Weights of a small CTC audio transcriber.
Model: 10.8M parameters, waveform 16khz input, arch conformer, norm layernorm, activation gelu, moe soft, num experts 16, layers 8, width 192.
Training: adamw at rate 0.0025, batches of 192.
Data: trained on short read English sentences (LibriTTS-R), 29.5 epochs.
Rows from block 3 of a small CTC audio transcriber, named by matrix and row number. Rows with one number within an expert belong to one neuron, the router's apart. Each number is 128 + 32 x the weight over its row's rms, rounded and kept within 0 to 255. All counts start at 0.
Before each expert's rows are labels from the 100 clips, of 14976, where the router gives the expert most weight on average: "loudest" is the band of the loudest frequency at the time of the peak. Only what is clearly more common there than usual is listed. The data: short read English sentences (LibriTTS-R). In brackets: how many of the 100, against the usual share in percent.
# router: slot weights (model.blocks.3.mlp.router.weight, 32x192), inputs 96-191
# up: expert up (model.blocks.3.mlp.up, 16x192x192), inputs 96-191
# down: expert down (model.blocks.3.mlp.down, 16x192x192, transposed), outputs 96-191

# expert 11
loudest: 500 to 1000 Hz (44 vs 5.9)
router.22 [113  91 144  98 155 139 112  62  79  91  91 143 119 132  91 129  92 113 139  93 146 175 113 148 116 147  89 137  67 125 106  66 136  93 101 138 143 147 173 151  58 158 141 112  79 169 122 156 134  98 131 118 139 129 153 149 103 131 125  84 197 145 118 160 132 147 149  90 115 130 107 173 158 157 186 114 144 110 126 158 120 133  80 159 129 164 171  62 162  99 147  88 165 164 102 126]
router.23 [104 141 184 122  82 182 163 146  69 107 131 144 117 184 111 127 131 114  84  96 168 135  65 107 119  65 152  97  89 136 125 124 127 129  79  87  82 163 146 141 115 111 124  84 118 190 101 156 116 166 124 155 114 137  87 102 126 152 183 127  71 123 129 185 146 136  48 160 133 127 126 127 124 121 154 117 165 102 162  66 100 158 101  83 132 165 150 163 104 123 127 200 117 172 147 107]
up.1 [127  91 129 179 154 145  95 107 155 161 131 172 137  85 145 151 119 111 243 114 119 172 192 159  99 147 115 208 126 126 139 146 141  95 151 159 158 104 124 100 110 131 100 177 167 122 146  89 148  70 146 109  92 119 145 167 119 110  46 141 151 143 136  99 110 161 195  84 111 162 118 143  95 144 149 124 102 137  79 193 164 123 129 137 108 113 122 135 155 112 138 123 105 135 145 120]
down.1 [ 87  83 127  82  62 143 105 124 119 107 178 128 132 106 166 146  90 123 115 164 167 118 165 112 188 156 104 180 110  93  70 142  90 140  40 131 112 120 113 109 130 127 148 143 101  95  80 156 110 187 158 176  99 124 113 153 129  65 150 141 170  96 128  71 138 107 128  90 113 101 125 125 119 175 206 145 128  96 119 111 145 180 127 165  94 126 104 134 140 192 159 129 118 110 128 106]
up.2 [113 134  98 123 113 165 116 125 143 189 167 107  64 146 107 103 149 143  83 106 141  52 131 120 179 136 106 149 165 156 127 122 126 152 113 172 163  50 108 171  99 148 146 131 105 162 179 128 134 136 163  85 126 146 173 134 123 136 129 149 169  71 150 141 146 122 154 120 170 134 160  53  88 125 147  89 152 149  61 144 153  94 126 175  26 118  94  65 142 112 122  66 110  94  62 129]
down.2 [ 93  99 127  60  83 144 164 143 108 100 136 144 107 135  95 169 143 186  82 131 116 116 126 152 151 162 128 100 139 109  95 159 125 110 126 120 129 108 107 134 168 115 101 149 179 124 173 109  97 175 190 139 148 179  37 152  99  46 114 158 146 108 155 122 115 114 122 125 141  97  97 110 128 114 112 176 176  89 104 101 150 144 157  93 114 136 147 156 157 130 102 141 168  96 186  88]
up.3 [122 127 150 126 147 125 123  67 108  80 165 167 105 125 146 124 157 128 178 161  99 159 119 147 147 127 146 126 156  81 130 118 122 119 111 151 132 133 155 126 116 156 116 116 159 149 118  92 190 123 134 110 141 121 157 129 152 128 136 113 124 113 109 186 173 167 156 134 152 170 137 126 161 153 134 168 124 125 114 133 138 131 123 181  83 135 134 140 130 109 122 121  56 125  92 106]
down.3 [124 141 164 131 134 187 136 132 133 126 111 150  68 139 189 143 157 131 130 102  85 157 144 128 135 141  92 124 114 109 140 175 186 120 114 119 166  99 138  96 149 126 138 137 130 159 120 151  94  62  97 105 125 209 179 152 147  70 147 131 128 160 149 103 164 168 143 126 137 112 125 138 123 179 157 151 144  98 115  88 168 172 158 169 149 162  69 145 128 143 149  85 123 125 145 130]

# expert 13
loudest: 250 to 500 Hz (30 vs 12.2)
router.26 [116  90 113  91 147 134 141 149 122 130 156 145 152 125 177 120 155 111 168 156 159 127 100 128 115 190 129 122  59 109  96 153 165 178  85 119  77 152  94 143 153 149 140 135 107 132  75 130 113 103 173 159 181 174 127 142 106 108  79 119 108 132 129 223 125 174 153  98  62 139  97 175 148 119  99 146  93 175 168 206 101 183  66 191 186 123 142 132 158 171 134 120 119 121  90  97]
router.27 [107 112  83 130 122 149 175 123 125 184 150 114 123  98 140 164  54 206 134 103 136 121 188 110 162 123 143 112 150 148 112 151 110 174 136 112 124  80 172  90 156  98 150 143 144 123  80 106 206 131 109 148  77 108 109  87 141  94  92 145 158 135 123 144  91  77 163  95 146 162 115 127  67 129 120  89 170 170  71 131 103 138 145 173  84 151  83 138 115 168 166 138  85 112 139  73]
up.1 [ 66 117 149 135 143 116 130 118 126 105  98 132 141 148  95 155 105 184  97 170 122 129 110 112  70 160 117  99 181 147 159 120 131 164  90 132 106 118 110 119 130 161  88 101 147 104 112 156  97 182 179 118  94 142 162  85 143 193 118 151 160 163 149 181 119 118 156  82 133 113 121 145 115 193  96  62  90 121  94 153 146  94 193 139 120 143 129 100 139 105 133  74 163 121  58 132]
down.1 [124 125 107 177 107 132 145 115 151 142 164 138 146 145 162 144 157 158 151 129 161 189 126 134 129  89  77  84 118 109 158  87 137 107 194 147 118 161 123 110 152 149 113  91 118 161  96 110 153 121 145 160 102 182 217 133  97 111 119 100 120  85  20 152 164  75  52 101 102 179  99 115 114 117 132 104 137  92 111 161 175 118 159 123  97  84  92 119 144 134  65  89 105  21 133 108]
up.2 [166 123 153 176 130 178 130  75 150 104 113 115  92 134 134 123 129 121 112  84 142 160 151 123 143 106 144 160 152 214 117  33 133  90 166 158 136 127 159  88  96 127 142 163 106 112 109  71 154 127 125 150 141 162 110 115 185 131  63  77 132  35  72 144 138 106  81 115 145 156 117  86 118 112 134 116 140 180 138 111 144 179  79 155 124 153 117 110 139 125 125 108  71  88 112 122]
down.2 [166 169 102 113 137 184  65 176 112 124 132 153 104 148 171 131 206 127 171  95 121 129 132 114 129 171 124  99 108 149 113 130 140 119 129 118 127 111  75 104 118 122 134 148 135 139 125 139 136 186 155 129  94 129 137  97 133 151 136  93 114 173 138 128 106  96 117  98 101  92 145  89 141 118  84 102 147  88 142 158 111 137 108 175 120 104 122 150 148 177 138 134 175 159 137 137]
up.3 [146 114 113 184  53 200 135  52 117  89 128 186 120  97  79 177  94 127  74  61 144 140 155 138 128 114 134 131 109 236 132  82 133 115 110 151 135 118 153 150  69 220 131  98 131 102  61 110 126 167 142 189 118 166 109  83 152 141 131 119 103 133  94 154  71 109  82 131 120 147 101 139 112 133 126  84 140 136 118 105 114 138 142  96 132 149 142  93 134 150 145 126  32 141  98 129]
down.3 [131 150  86  81 181 154 144 120 108 105 112 174 104 102 141 136 180 126 207  90  44 115 116 114 198 179 124 144 133  83 193 131 161 132  77 119  92 118  43  92 192 124 130 141 143 160 139 119  83 129 165  83 135 124 148 124 122 170 122 116 135 188 184 103 110 121 127 105 163 168 146 113 118 131  97 108 142 102 134 137 178 139 143  98 144 125 165 114 168  78 111 132 184 149 124 147]

# expert 10
loudest: 250 to 500 Hz (38 vs 12.2)
router.20 [119  79 145 118 102 108 104 128 108 145 139  81 137 145 111 104 149 133 124 151  88 139 170 134 155 124 137 119 119 130 126  94 145 137 139 185 123 100 160 189  84 129 170 102 104 150 160 106 118 133 109 169  93 114 191  76  79 118 115  80 174 101 160 137 145 126 102 108 124 148  98 134 181 120 152 139 137 177 166  66 149 240 104 175  91 142  89 110 156 160 181 171 121 138  60 108]
router.21 [118 114 112 105 137 158 117 122  71 165 113 153 139 160 120 150 127 104 113  83  94 136 142 147 160 102  87 119  76 115 160 146 134 159 124 209 101 109 168 147 115 157 164 128 177 130 140  83 141  92 123 139 178 102 147 112 165 136  83 164 110 138  78 143  88 105 163  71 128 183 174 183  95 142 150 140  97 136 169 112 131 113 158 128 143 143 143  54 190 127 151 122 193 110 122  58]
up.1 [109  95  57 191 115 123 100 107 110 151  92 130 100 189 126 137 162 184 139 106 110 173 133 126 108 168  90  85  93  86 137 140 166 152 165 175 120 172 165 118 141 132 178  93 126 153 124  98 151  92 159 103 164  87 160 144 102 182 134 136 130 129 137 115 116 146  87 101 123 152 112 124 126 153 132 109  99 136 162 122 125 227 113 130 150 145 145 138 154 115 126 164 146 126  96  85]
down.1 [ 91 132 178  83  55  92 100 110 168 153 120 102  95  81 182 104 143 118 139 144 130 129 195 135 126 129 126 130 101 116  81 112 129 105  93 125 108 114 125 137 168 119 124 144 185  81 171  83  88 174 129 104 137 133  83 123 134 181 118 111 179 134 133  43 144 132 153 156 150 133 121 109 103 141 136 152 134  76 130 155 118 122 170 109 116 131 128 125 116 132 144  87 204 139 132 121]
up.2 [ 93 138 111 138 130 184 153 107  54 149 144 130 125  91 122 114 145 230 170 124  97 114 122 153  88 100  72 124 136 121 157  98 146 140 155 130 132 129 149  78 133 135 134 131 166 148  89 126 124 116 164  86 203 134 150 151 157 133 123 146 118 174 146 144 120 164 158  72 133 158  97 142 168 161 151  53  78 153 175  95 125 134 137 136 116 110 107  93 153 136 130 122 140 164 167  48]
down.2 [119  91 108  70 142  74 161 109 145 169 140 112 121  44 142 161 153 131 121 120 135 137 168 109 183 146 165 147 144 179 131 177 121  84  86 103  84 105 125  86 120 101 105 147 192 125 147  69 117 166 118  78 106  87  52 132 106 144 129  79 174 109  81  51 142 119 125 146 106 144  79 137 124 143 130 111 120 152 111 192 103 141 147  94 167 126 109 140 116  87 148 170 203 121 160 119]
up.3 [107  83 192 116 149 178 156  75 114 100  84 147 139 125 130 102 136 146  94 193 183 127 143 136 101 126 149 159 187 143 122  47 119  97 102  97 137  95 174 164 101 155  90 146 190 104 183 187 137 148 147  81 105 162 125 154 210  79 129  66 144  98 163 136 146 149 195 124 122 110 126 151 150 104 130 109 111 152 109 120  96 111 149  82 114 103 129 127 129 145 196  94  96 160 156 153]
down.3 [137  97  90 154 179  79 134 127  73 141 109 188 137 114 146 185 150  86  89 117 102  38 143 137 150 133 127 109 120 193 216 168 127 119 142 104 139 172  65  92  96 144 127  88 132 161 115 164  72 130 130 139 111  97  70 121 105 128 127 164 143 107 113 155 126 110 136  90 142 138 119 111 106 166 136 153 138 121  89 159 114 124  56 145 135 146 131  97 102  68 156 167 133 127 117 135]

# expert 6
loudest: 500 to 1000 Hz (43 vs 5.9)
router.12 [114 147 194 108  96 143 165 119  57 115 123  88 117 162  57  80 134 100 171 155 172  89  69 156 155  90 134 120 147 122 133 114 190 151  75  78 108 110 136 139 117 203 153 116 107 182 135 147 100 101 141 122 103 156 119  85 121 116 112 138 111 149 181 138 140 115 114 126 140 169 104 129 122 108 139 152 106 126  78 133 174 105 105 134  73 127 162 120 116 114 110 100 148 142 100 129]
router.13 [166  81 119 128 121 211  84 128 165 139 130 116  84 194 142 147 117 156 166  88  98 166 133 154 141 136 110 127 124  98 177 107 136 150  79 124 112 114 170 118 114  95 168 177 179 148 166  96 126  78 109 153 159 128 145 124 137 135 104  99 179 126 160 134 159 172 141  91 104 131 134 172 129 107  90 116 190  88  49 146 132 184 104 165 185 139 113 137  96 119 170 141 124 100 143  71]
up.1 [134 120 153 109  93 163 113 177 113 110  91 138 164  79 138 122 126 101 147 134 123 167 153 126 125 147 163 114 113 207 168 103 105 116 112 138 152 161 126 157 115 152 114 113 134 135 145 127 122 178 100  78 156 105 131 126  18 142 105 155 107 180  97 133 153 191 102  96  88 141 117 101 164 104 178 198 144 134 172 140 150 107  89 134 141 147 136 125 127 171 103 149  88 168 169 141]
down.1 [124 148  95 109 135 135 136  53 132 130  78 143 159 115 157 139 131 164  72 112 146 142 138 165 102 178 175 156 136 161  82 167  64  97 116 115 104 120 123 160  96 115 129 148 125  49 142 137 104 135  72 138  83 146 140 106 129 155 113 114 156 121 110 125 130 103 103 162 180 134 149  94 189  71 131  81 153 114 107 149 150 140 150 123 136 110  91 150 126 153  41 120  68 119 169 139]
up.2 [100 115 141 105 195 119 152 141  93 168  54 142  76  81 107 145 153 125  86  97 126  86 133 147 174 137 121 130 120 109 121 181  48 127  53 128 202 102 112 119 130 120 104 126  95 103 164 173 131 135 127 104 104 147 128 105  99 139 154 125 100 127 177 102 112 109  82 148 141  90 146 160 104  91 116 167  88 110 101 129 121 143 154 151 103 115 134 100 112  78  94 128  96 119 143  97]
down.2 [172  99 143 125 118 180 146 133 109 149 114 145 134 120 112 102 126 127 112 133  73 144 159 127  66 149 117 110 111 169 108  53 179 184 114 105 170  97 118 106 106 150 133  83 196 117 151 175  21 164 166 134 142 201 155 133 135 100 118 126 103 142 105 144 141 144  87 201 104 176 137  68  73  92 147  60  89 121 182  79 118 144 112 135 117 166 154 108 113 134 124  94 137 182 111  95]
up.3 [124  66 141 143  71  81 135 178 144 146 141 173 193  94  96 150  90 194 147 110 126 145 151  98  83  68 118 137  77 158 149 175 146  96  67 198  84 162 154 101 154 116 123 110 179 151 130 158 128 184 117 108 190 106 100 181 131 112 131 176 171 116 126 134 120 126 158 143 123 150  86 181 138 136 106 144 165 140 151 150 143 144 173 186 202 132 107 137 126 123 150 136 155 108 105  91]
down.3 [ 92 171 111 125  99 109  90 113 126 124 184 166 167  97 125 200  43 159  66 139 118 121  45 103 138 135 117 130 114 133 193 172 133 117 184 146  39 170 153 119 111 129 116 111 130 136 156 164  67 131 103 144 155 109 126 128 127  83 131 144 121 133 104 141 152 206 166 123 145 165  66 110  99 155 173 115 158 119 104 120 121 113  91 111 185 104 121 180 146 132 177 128 119  75 160 130]