config.yaml
mlp_ratio: 4
beta2: 0.999
eps: 1e-06
Rows from block 5 of a small CTC audio transcriber, named by matrix and row number. Rows with one number within an expert belong to one neuron, the router's apart. Each number is 128 + 24 x the weight over its row's rms, rounded and kept within 0 to 255. All counts start at 0. Numbers have three digits each.
After each expert's rows are labels from the 100 clips, of 14976, where the router gives the expert most weight on average: "loudest band" is the band of the loudest frequency at the time of the peak. Only what is clearly more common there than usual is listed. The data: short read English sentences (LibriTTS-R). In brackets: how many of the 100.
# router: slot weights (model.blocks.5.mlp.router.weight, 32x192), inputs 0-63
# up: expert up (model.blocks.5.mlp.up, 16x192x192), inputs 0-63
# down: expert down (model.blocks.5.mlp.down, 16x192x192, transposed), outputs 0-63

# expert 3
router.6:124074160089129155141112106065181132119116162134119115140141095121154143129093094172100119148127120152096093131120146169117182156117116087128135127148144105083086104091168113157126153125097138
router.7:127105125116146113179147139148087145106076080146159133139156151173143096104143102146140140090105131118138131135121146142148102104124098110111149190080113137139138140126152144118105138134107152
up.0:091127099170120096103155129123080098106121126096148138098091112148099100114116179146107110139136102138118145144096132134102156123136110145169107094109144099110131107144126147101138156146149071
down.0:120099173099101134127113093127172141149129127137134142157143089131124138117131092126127118127094155137102135128113117121156117126166134135129084061144111115144136135099137174136150119121140158
up.1:148155132122119116097129150136132149127131096092148145119157128083112130090145170141141139135131118150107166073094143067132123150134113148201097153141125132081125140140099140078141161121101114
down.1:154119156105087114129158142195190154119163135106108141125148089114133099144106126091103114098127131133128124137136121127147124128099091117166121098138131133130130093091144122101124150137107131
up.2:101103135148173130101153125122126138136125167104120125074126136152124111130114176079090101101139126140132134117173181167141127173105139125080143134129126110193155116136123118172137158121101156
down.2:125115135131172114123119118126074082130125146127118114112144122148105102143129158132135168175142115139143105103156105159098130115127139134118130139118152110141118105180129135125127094070139122
up.3:127132124121178110114142120084119140085127112114117117063117136116134111112127164117107062110135121113105117164162154113141127141119137057121100099086144125173118129123113115177137144144143144
down.3:123158155127143102118108102151128121127109152129083140150116100151114114118117134146140181136152116122116129153124112165162125092162158127137110081113173138155127144159113129200159114109151131
up.4:068136157106113116119157121168104154178107067117120136130136121172087137147121145126129114124115111098164118118125061167102104107143133095125122112166148108129163115140137142124157122118130124
down.4:138114115164137141174143113118127123156130131103126117094114135131183112098189122111100145151100134114164100145152171144108133119126120118144131126119132150085168104128083121142093125127119141
up.5:114100123117129106108133128121101117166130127149122102133102152154166141116121115128126141155117143144163138160166153170112153098101199144133171122116165198133159124133135138146118165132126150
down.5:106076153101140120102120141144147112130125139138102188137137113098112119105121115082147113144114155086119175150096141121104135150095104134093132153141093109120157152144138139112103121127135111
loudest band: 500 to 1000 Hz (36)

# expert 8
router.16:128141134163121101136128076118142097165124092138140093151117133119138117115132138149144125130153128105150111104136070120146142099172149103120132153111143093113118139147107110057098116137145149
router.17:085091129109111139126116112126104133164132146190112110141156159179142128121117147122137122149098088122125146136152106163137103140114099120153139128165141133126102136148139156107139103111140149
up.0:130127151118100127178124116144139157134102116082124116137134135157090082131126182115126113154142171133117181088088128124136117130143150166173158127145080176093137125106114099116129105131148074
down.0:127126105129101131100150143131139157149167129133180142085125132156127152069144155158107147119112102149122103141154094098156106150107123121087120137159114127115119156134123115095121154111146097
up.1:114134124149137124135126134123118088167106130132130093153084095125132166138101127144133148106159142144085121104149108112105146076124141146115139153081155146152098091147146084148126099193132128
down.1:163122157128178161140147119130137118108149111064114118138134148158132154125108086128148102119103131103108148119128136070142127150172155122187166089147097113139126150139129115126164058128105141
up.2:142113156144099119108150173140118124106115136133108128098102096111128166135128097113154149080116137200140210165115157113116152164138121099120119125139141136138134106140111113180130112149141147
down.2:149127099102145114124120105168136163138131139119107130138136112063119127112124146180079135101137140115097149138134111125124142152132122155136128132115115121085088127099104116097143151133090092
up.3:113128149136080165110130107137086075081133129152144130181123132132126158105082146115111126109115160132137125146082112121100118100110081127141173133134135085174169139097123125161156122120106106
down.3:146142128175078122152124117077118111181128125112152131148138120115168155140134079144118137175125128115136145106098142144142127128146124158141149113120157122132166144155099125150123096138111135
up.4:118121164144126148152114139121109103078123175117121178109079126130132144154129122132132099125132112164161133149121105135153138141098115145145147105137108126138140119135176137169082156130086107
down.4:123113130091098145111132149150117137146147108179171140102103100107141135159102135129118124143132144131134168111135136113084144131148133116132105165112120142147151114158110152142120114170116114
up.5:154107152122118153147091136119113166160117175088130098157126120121119112141155180097146088114133142147146104144136139156127099127181128140124173143120140140124152105116172128090107126136167104
down.5:159128112100101180124141119148097148171162136134155116107143122110119136105134094142116113124104103127132101106140091133096110115145128130119060160146149158144151156145101105126139164141176102
loudest band: 250 to 500 Hz (34)

# expert 7
router.14:137122140096110190102150138117136137118125129111136078110110177158089083141109136100152159157102152169120122143158148112120114097145130155176100148167089089127148139128106126124121112144149086
router.15:144077107133168124141095106109165126103114134136130152118128083111158115119148175095138124144128171128130133107135149133117154150176103121165131104201088167124104141133140102148126078163101153
up.0:147132135132165162145125096102085135127105151155084116166121121060176101112120118103114092126164150117172115138170138168143134129086110112054167148118105103102126134154130145134114110118094119
down.0:150149131103143136143100141138137128108168136146119093129116163096113136110139117108153175170132126130137151112122116120101130153154178155107074139133151106150122158108136145075168099056145148
up.1:112120130143137135140142113137093118118119194120107120104051131147102129180113129123112122120158131155139128124121145182078156140110125143157104119124176149125148094140111115110144148154102120
down.1:100138133126132149098123147101107149129135079071122151127111128089106135148138164107163112166097140129138125141122160131129160164153138129138155154151135138087140145108158159094132132147159136
up.2:176097150125109137112128105134126159125092164129151124161126126136134160126094113130137125112096123161137122129104119099121185138153091164113112123159088145129132120136111117077150124164131156
down.2:108145104104108165151141148125137126134161131121101138107163186104149144139129107126142112129172141140117132109121092134157097085148141111139104130108080097135113154117142090102099138074148096
up.3:133098100147103116143142129144095148145099152089148101163121103141170128113128079158137139111146136131133127109163131079096116131126136149120144135167149139122127112111146127091075151153143119
down.3:122138115143080136145157158152143138152115123128126119114112100135103111110139121138118169085118133137148111160158100154148095139090123118120129121181062151141170115136120118136088134173153115
up.4:113080149127104088180096138131138136124142162197110158139122097131134170161129143082128121134115131108106150139123132102116183133102081135152159138076119133135129145154162145120171127128105165
down.4:164153098086110117140110134097151098135172135094131131114140097132160133133162146116149119149170124122115143084153160116156089129127161109167116141125108143162110111117147130140106135081160113
up.5:140062131124091152131132122113120150125096137164162124175122110138127135154122155097105127123122132140102138161079128078118151116169079181143146126141103163115121132109117102104146118171133193
down.5:114152113078107151139131117156157099137181134125127126151168106152167116116148117132163117147152151125097121080125068120166116113128133129128114139130104101141107106130150093123115137099145105
loudest band: 500 to 1000 Hz (25)

# expert 9
router.18:075100120155103119153139114135093081163158112124093146132165108137152124138124077128121125116107087103109092165097116185116098112116167128106098121109115117125126129127149155137134127092153159
router.19:076146107124136138139163145131134115113119154126088108147094108087142108170123087169148139114157157121132134103182164141117141120113170097132125149139104111089110113127144112095150134140097118
up.0:164124128084108138153082164124139166155137142109133116138107148139153135158119124109121173123155176119121118093174152138123172179096115141119127116123186121107133118086152123150128139123138127
down.0:132129184143138128102136148108102126127083107138130108102115114163144123134113136100154140138126113132145152071117073068148124092146110140146146120148123107113155144119142154114162115161128128
up.1:150090105138102145146129096122158180119130189148151172147111075122115128124144144136120104104163114171104125107143150100094108119160134151159134098134125100091142135106124116124125167136109068
down.1:099136145140115114130111139150128114123142136139083102116111127105149147060131087163157149113124136083153086146123132123095150137077109114081127164170118115155100093134159135125119097086153128
up.2:121123149160109085123179076131116125123112111149119067098134134152173135156112142129139121116161151116142116142134114159130118131113154095123140119096084126201118113162111144153110117144131152
down.2:149123165134168149099098135155149113142132153135083121088125110128088113155129113143156128093102169141123143140145110206119140112108139122093118128120143170143138104149125106106133157125122179
up.3:176129140097121119137152116100136176146096131159148144124113175134118140131114144114131161116120134160151128140135146116144151143151140147156101060131149095077125118106133158145198143181085135
down.3:130124136141101118110134140139094135158072122145122136136134138085111141087155132155105193087130152099128104096114066126148120135133114129127150131099106104116173142154100151126082141115150110
up.4:118109133113146095155142147142202170131110153162111158121085098144138148125094100096110140094163094130122078109151153103145106155135098123150134073138143090114138131143146138126159134153111087
down.4:123152158092123122081110147113131159131136114162110157120114108094138120128138136128160164119092139125136114116156156100098142165122099112123138118168131126106158099168165134082150113060173114
up.5:134138119103125143097089141129092145108118087130123125116096123119103136123125143120095080133125104108117133068114163111128144150165155159107165101096119128067122138107127159117150178121123135
down.5:142122147155125144133112122132125122139164152156126129136127125117125153130142099103131138103163163109114141154165085144136131179119132133123143122090110155144126156151135165157123086136191133
loudest band: 250 to 500 Hz (38)

# expert 4
router.8:074102124154110109118120115081144138154126164143150089109062136124103143130121129105070155086100122154136152122168108134159157133142120139130091134147121152137088113122129107159145150129163139
router.9:131135180112160088119136098115101133141142132116079129125135168165118148114122133120123129110083157097161118154082073113121154115098118121097144146191114136169151149144138120113140096102162165
up.0:133113103121142109115105111146134134114103174125144145108122100167143088105096120128151130133172113159136184103150111133144088096138164141135126064140122122132091094125091119173108125164128139
down.0:107116157147134088133129149137116138168110151098143103073098146145197147120116148116116196138158153148161184108171108092120131125111112116111126172139134124125148108133108134124099119179159105
up.1:158153136122096163141103151127131149145116135134140114075124119120153122125170133116130087155118115082133161110129168108112145156137119144150114138149108121098154113190122116098148128129125077
down.1:146128089153104110114153101145154108155148126115125145163144192114130111078160122136087131135114172091135128124085098132105116083099143145139109101149096154130109147093109128139101146123156139
up.2:075127135151157121109149153128090139131118133145163109107065082139102103148122138144125165119145107105140090087178142156110120116152103172152152122093175154098130134149127144157107166132129078
down.2:098122112106126121081166089107100109105096101119128147204128130078094142114154132140159116127116094132121105141141125136125106163112133126158153084142127137086122139135139131099139118151114105
up.3:114113115121154137134161140127157114142108148116122153094125107146117100107107086090169094113109127151124143124156163095105141123137122137146155141127154105083165111148083098140120137135119113
down.3:134133119119130152108121133098139148141116087140146155111131094076153141080162135137155103132106112118178144160138129122152112132149138103119148118130093141094117157142079082125089099073123132
up.4:096096111130155118157118136065180170103145106098146148163138133134174113137159160136108118125106123162102132101115111132161163115129118120163154158136095126125153149130137157105108106146134127
down.4:110135112154123155093151093177143091132164173170165130147111163161146143119133104115129133122112130137114137152113107149130099159134105108123117132138112143117107107133150127142136133120151138
up.5:094131134162178134131170151129134148108119130119131127096114064129118079098106148135143066145118109173134131121168127158117115116133143115168139136139173103115137142157164133137143128154113115
down.5:195147070149135142092140120094126181133126092124162149122117157140124139160168147156152146131115126141110132144110146136156134135149147128134120101141124104114137135127073099130105116105099103
loudest band: 250 to 500 Hz (35); 500 to 1000 Hz (26)

# expert 6
router.12:121168173127138141077145079115122077129184121138138117100113151128110139082104101155166111143131142155071109167137131129118114104068118138170100125125092105116079145095151095178114153124143162
router.13:122113180159134139108105087157153117121155089124082106152126141130156156086090124130105163126132156102104099121101102094113112106100125156140120148150143141150101145133099186153161105135148140
up.0:122109115147163110151150135070120137179101134114153123149137119103120111174138101146136128142118141137167139112162146136115131118153169168049159188153128120088146123165125136090093102141110122
down.0:134103138109109138108088126146132094129001155135091124145142107120162150191153102082123144129120147112106143140135122157155119110147174118085147136140139095121131121102120108153111101129185097
up.1:135110106111140167123114129128143149129114096151156108144119155173132125099121135109142152094114072141083146147112184125175124146165110110160103133203103093100122102162110141081151089137125124
down.1:130133112115115108131143143109131155132127170150165155111114139157111186144181139124093120165137137115129133101165123176147127104138126151168077114130090147127134131088152110167101150139139111
up.2:132122140155139143149136113153100118121122118121118143157106126102156116138138112108145098124089134136164114083098121098130123192105134125077122164115106100178175134118149147128112164140098065
down.2:106113097148187096121124126113140203101111123100142121124141150128128110092135106106132107104131118137119082094089099111087135135183132127115107128122129154137117158128143113110141166176133143
up.3:156104127094152139109120108134079144126106134160117093148116130112140128103116096137121148125165155095140119129095119183109141146169112101099103110134161122141124113093117127128125109157078129
down.3:063143113158121102109108141130102112143144137163101136150104102119136108141126119086173123094105125100140115131129153142124155126108144131093147171127084152139154085153123179106154130122122117
up.4:100151131150127102077137112174094134139095129133141136147086117119128144130108123144119094143147145112188080115101108103109141146127162115122141184069105188175165123127162157135139141126097148
down.4:136131119108129168114110128119149106126181149088111148141109089142139118133159092124144095087133147101075168085147135142170090102131161113147150125152136101165151110102129113115130167090106118
up.5:145129103118127105168139146141145163154105144145131142089123073128140147093189101126112082137114131134174131104171129112154117146135158102116137109141152158136117112100101127107131089150171069
down.5:148098145155154162054140135099135140142136125139082140171136094148158151139083132069143108147106133108125099120113115160128107115124109128108154121144187147176121141117119095135109126118168092
loudest band: 500 to 1000 Hz (29)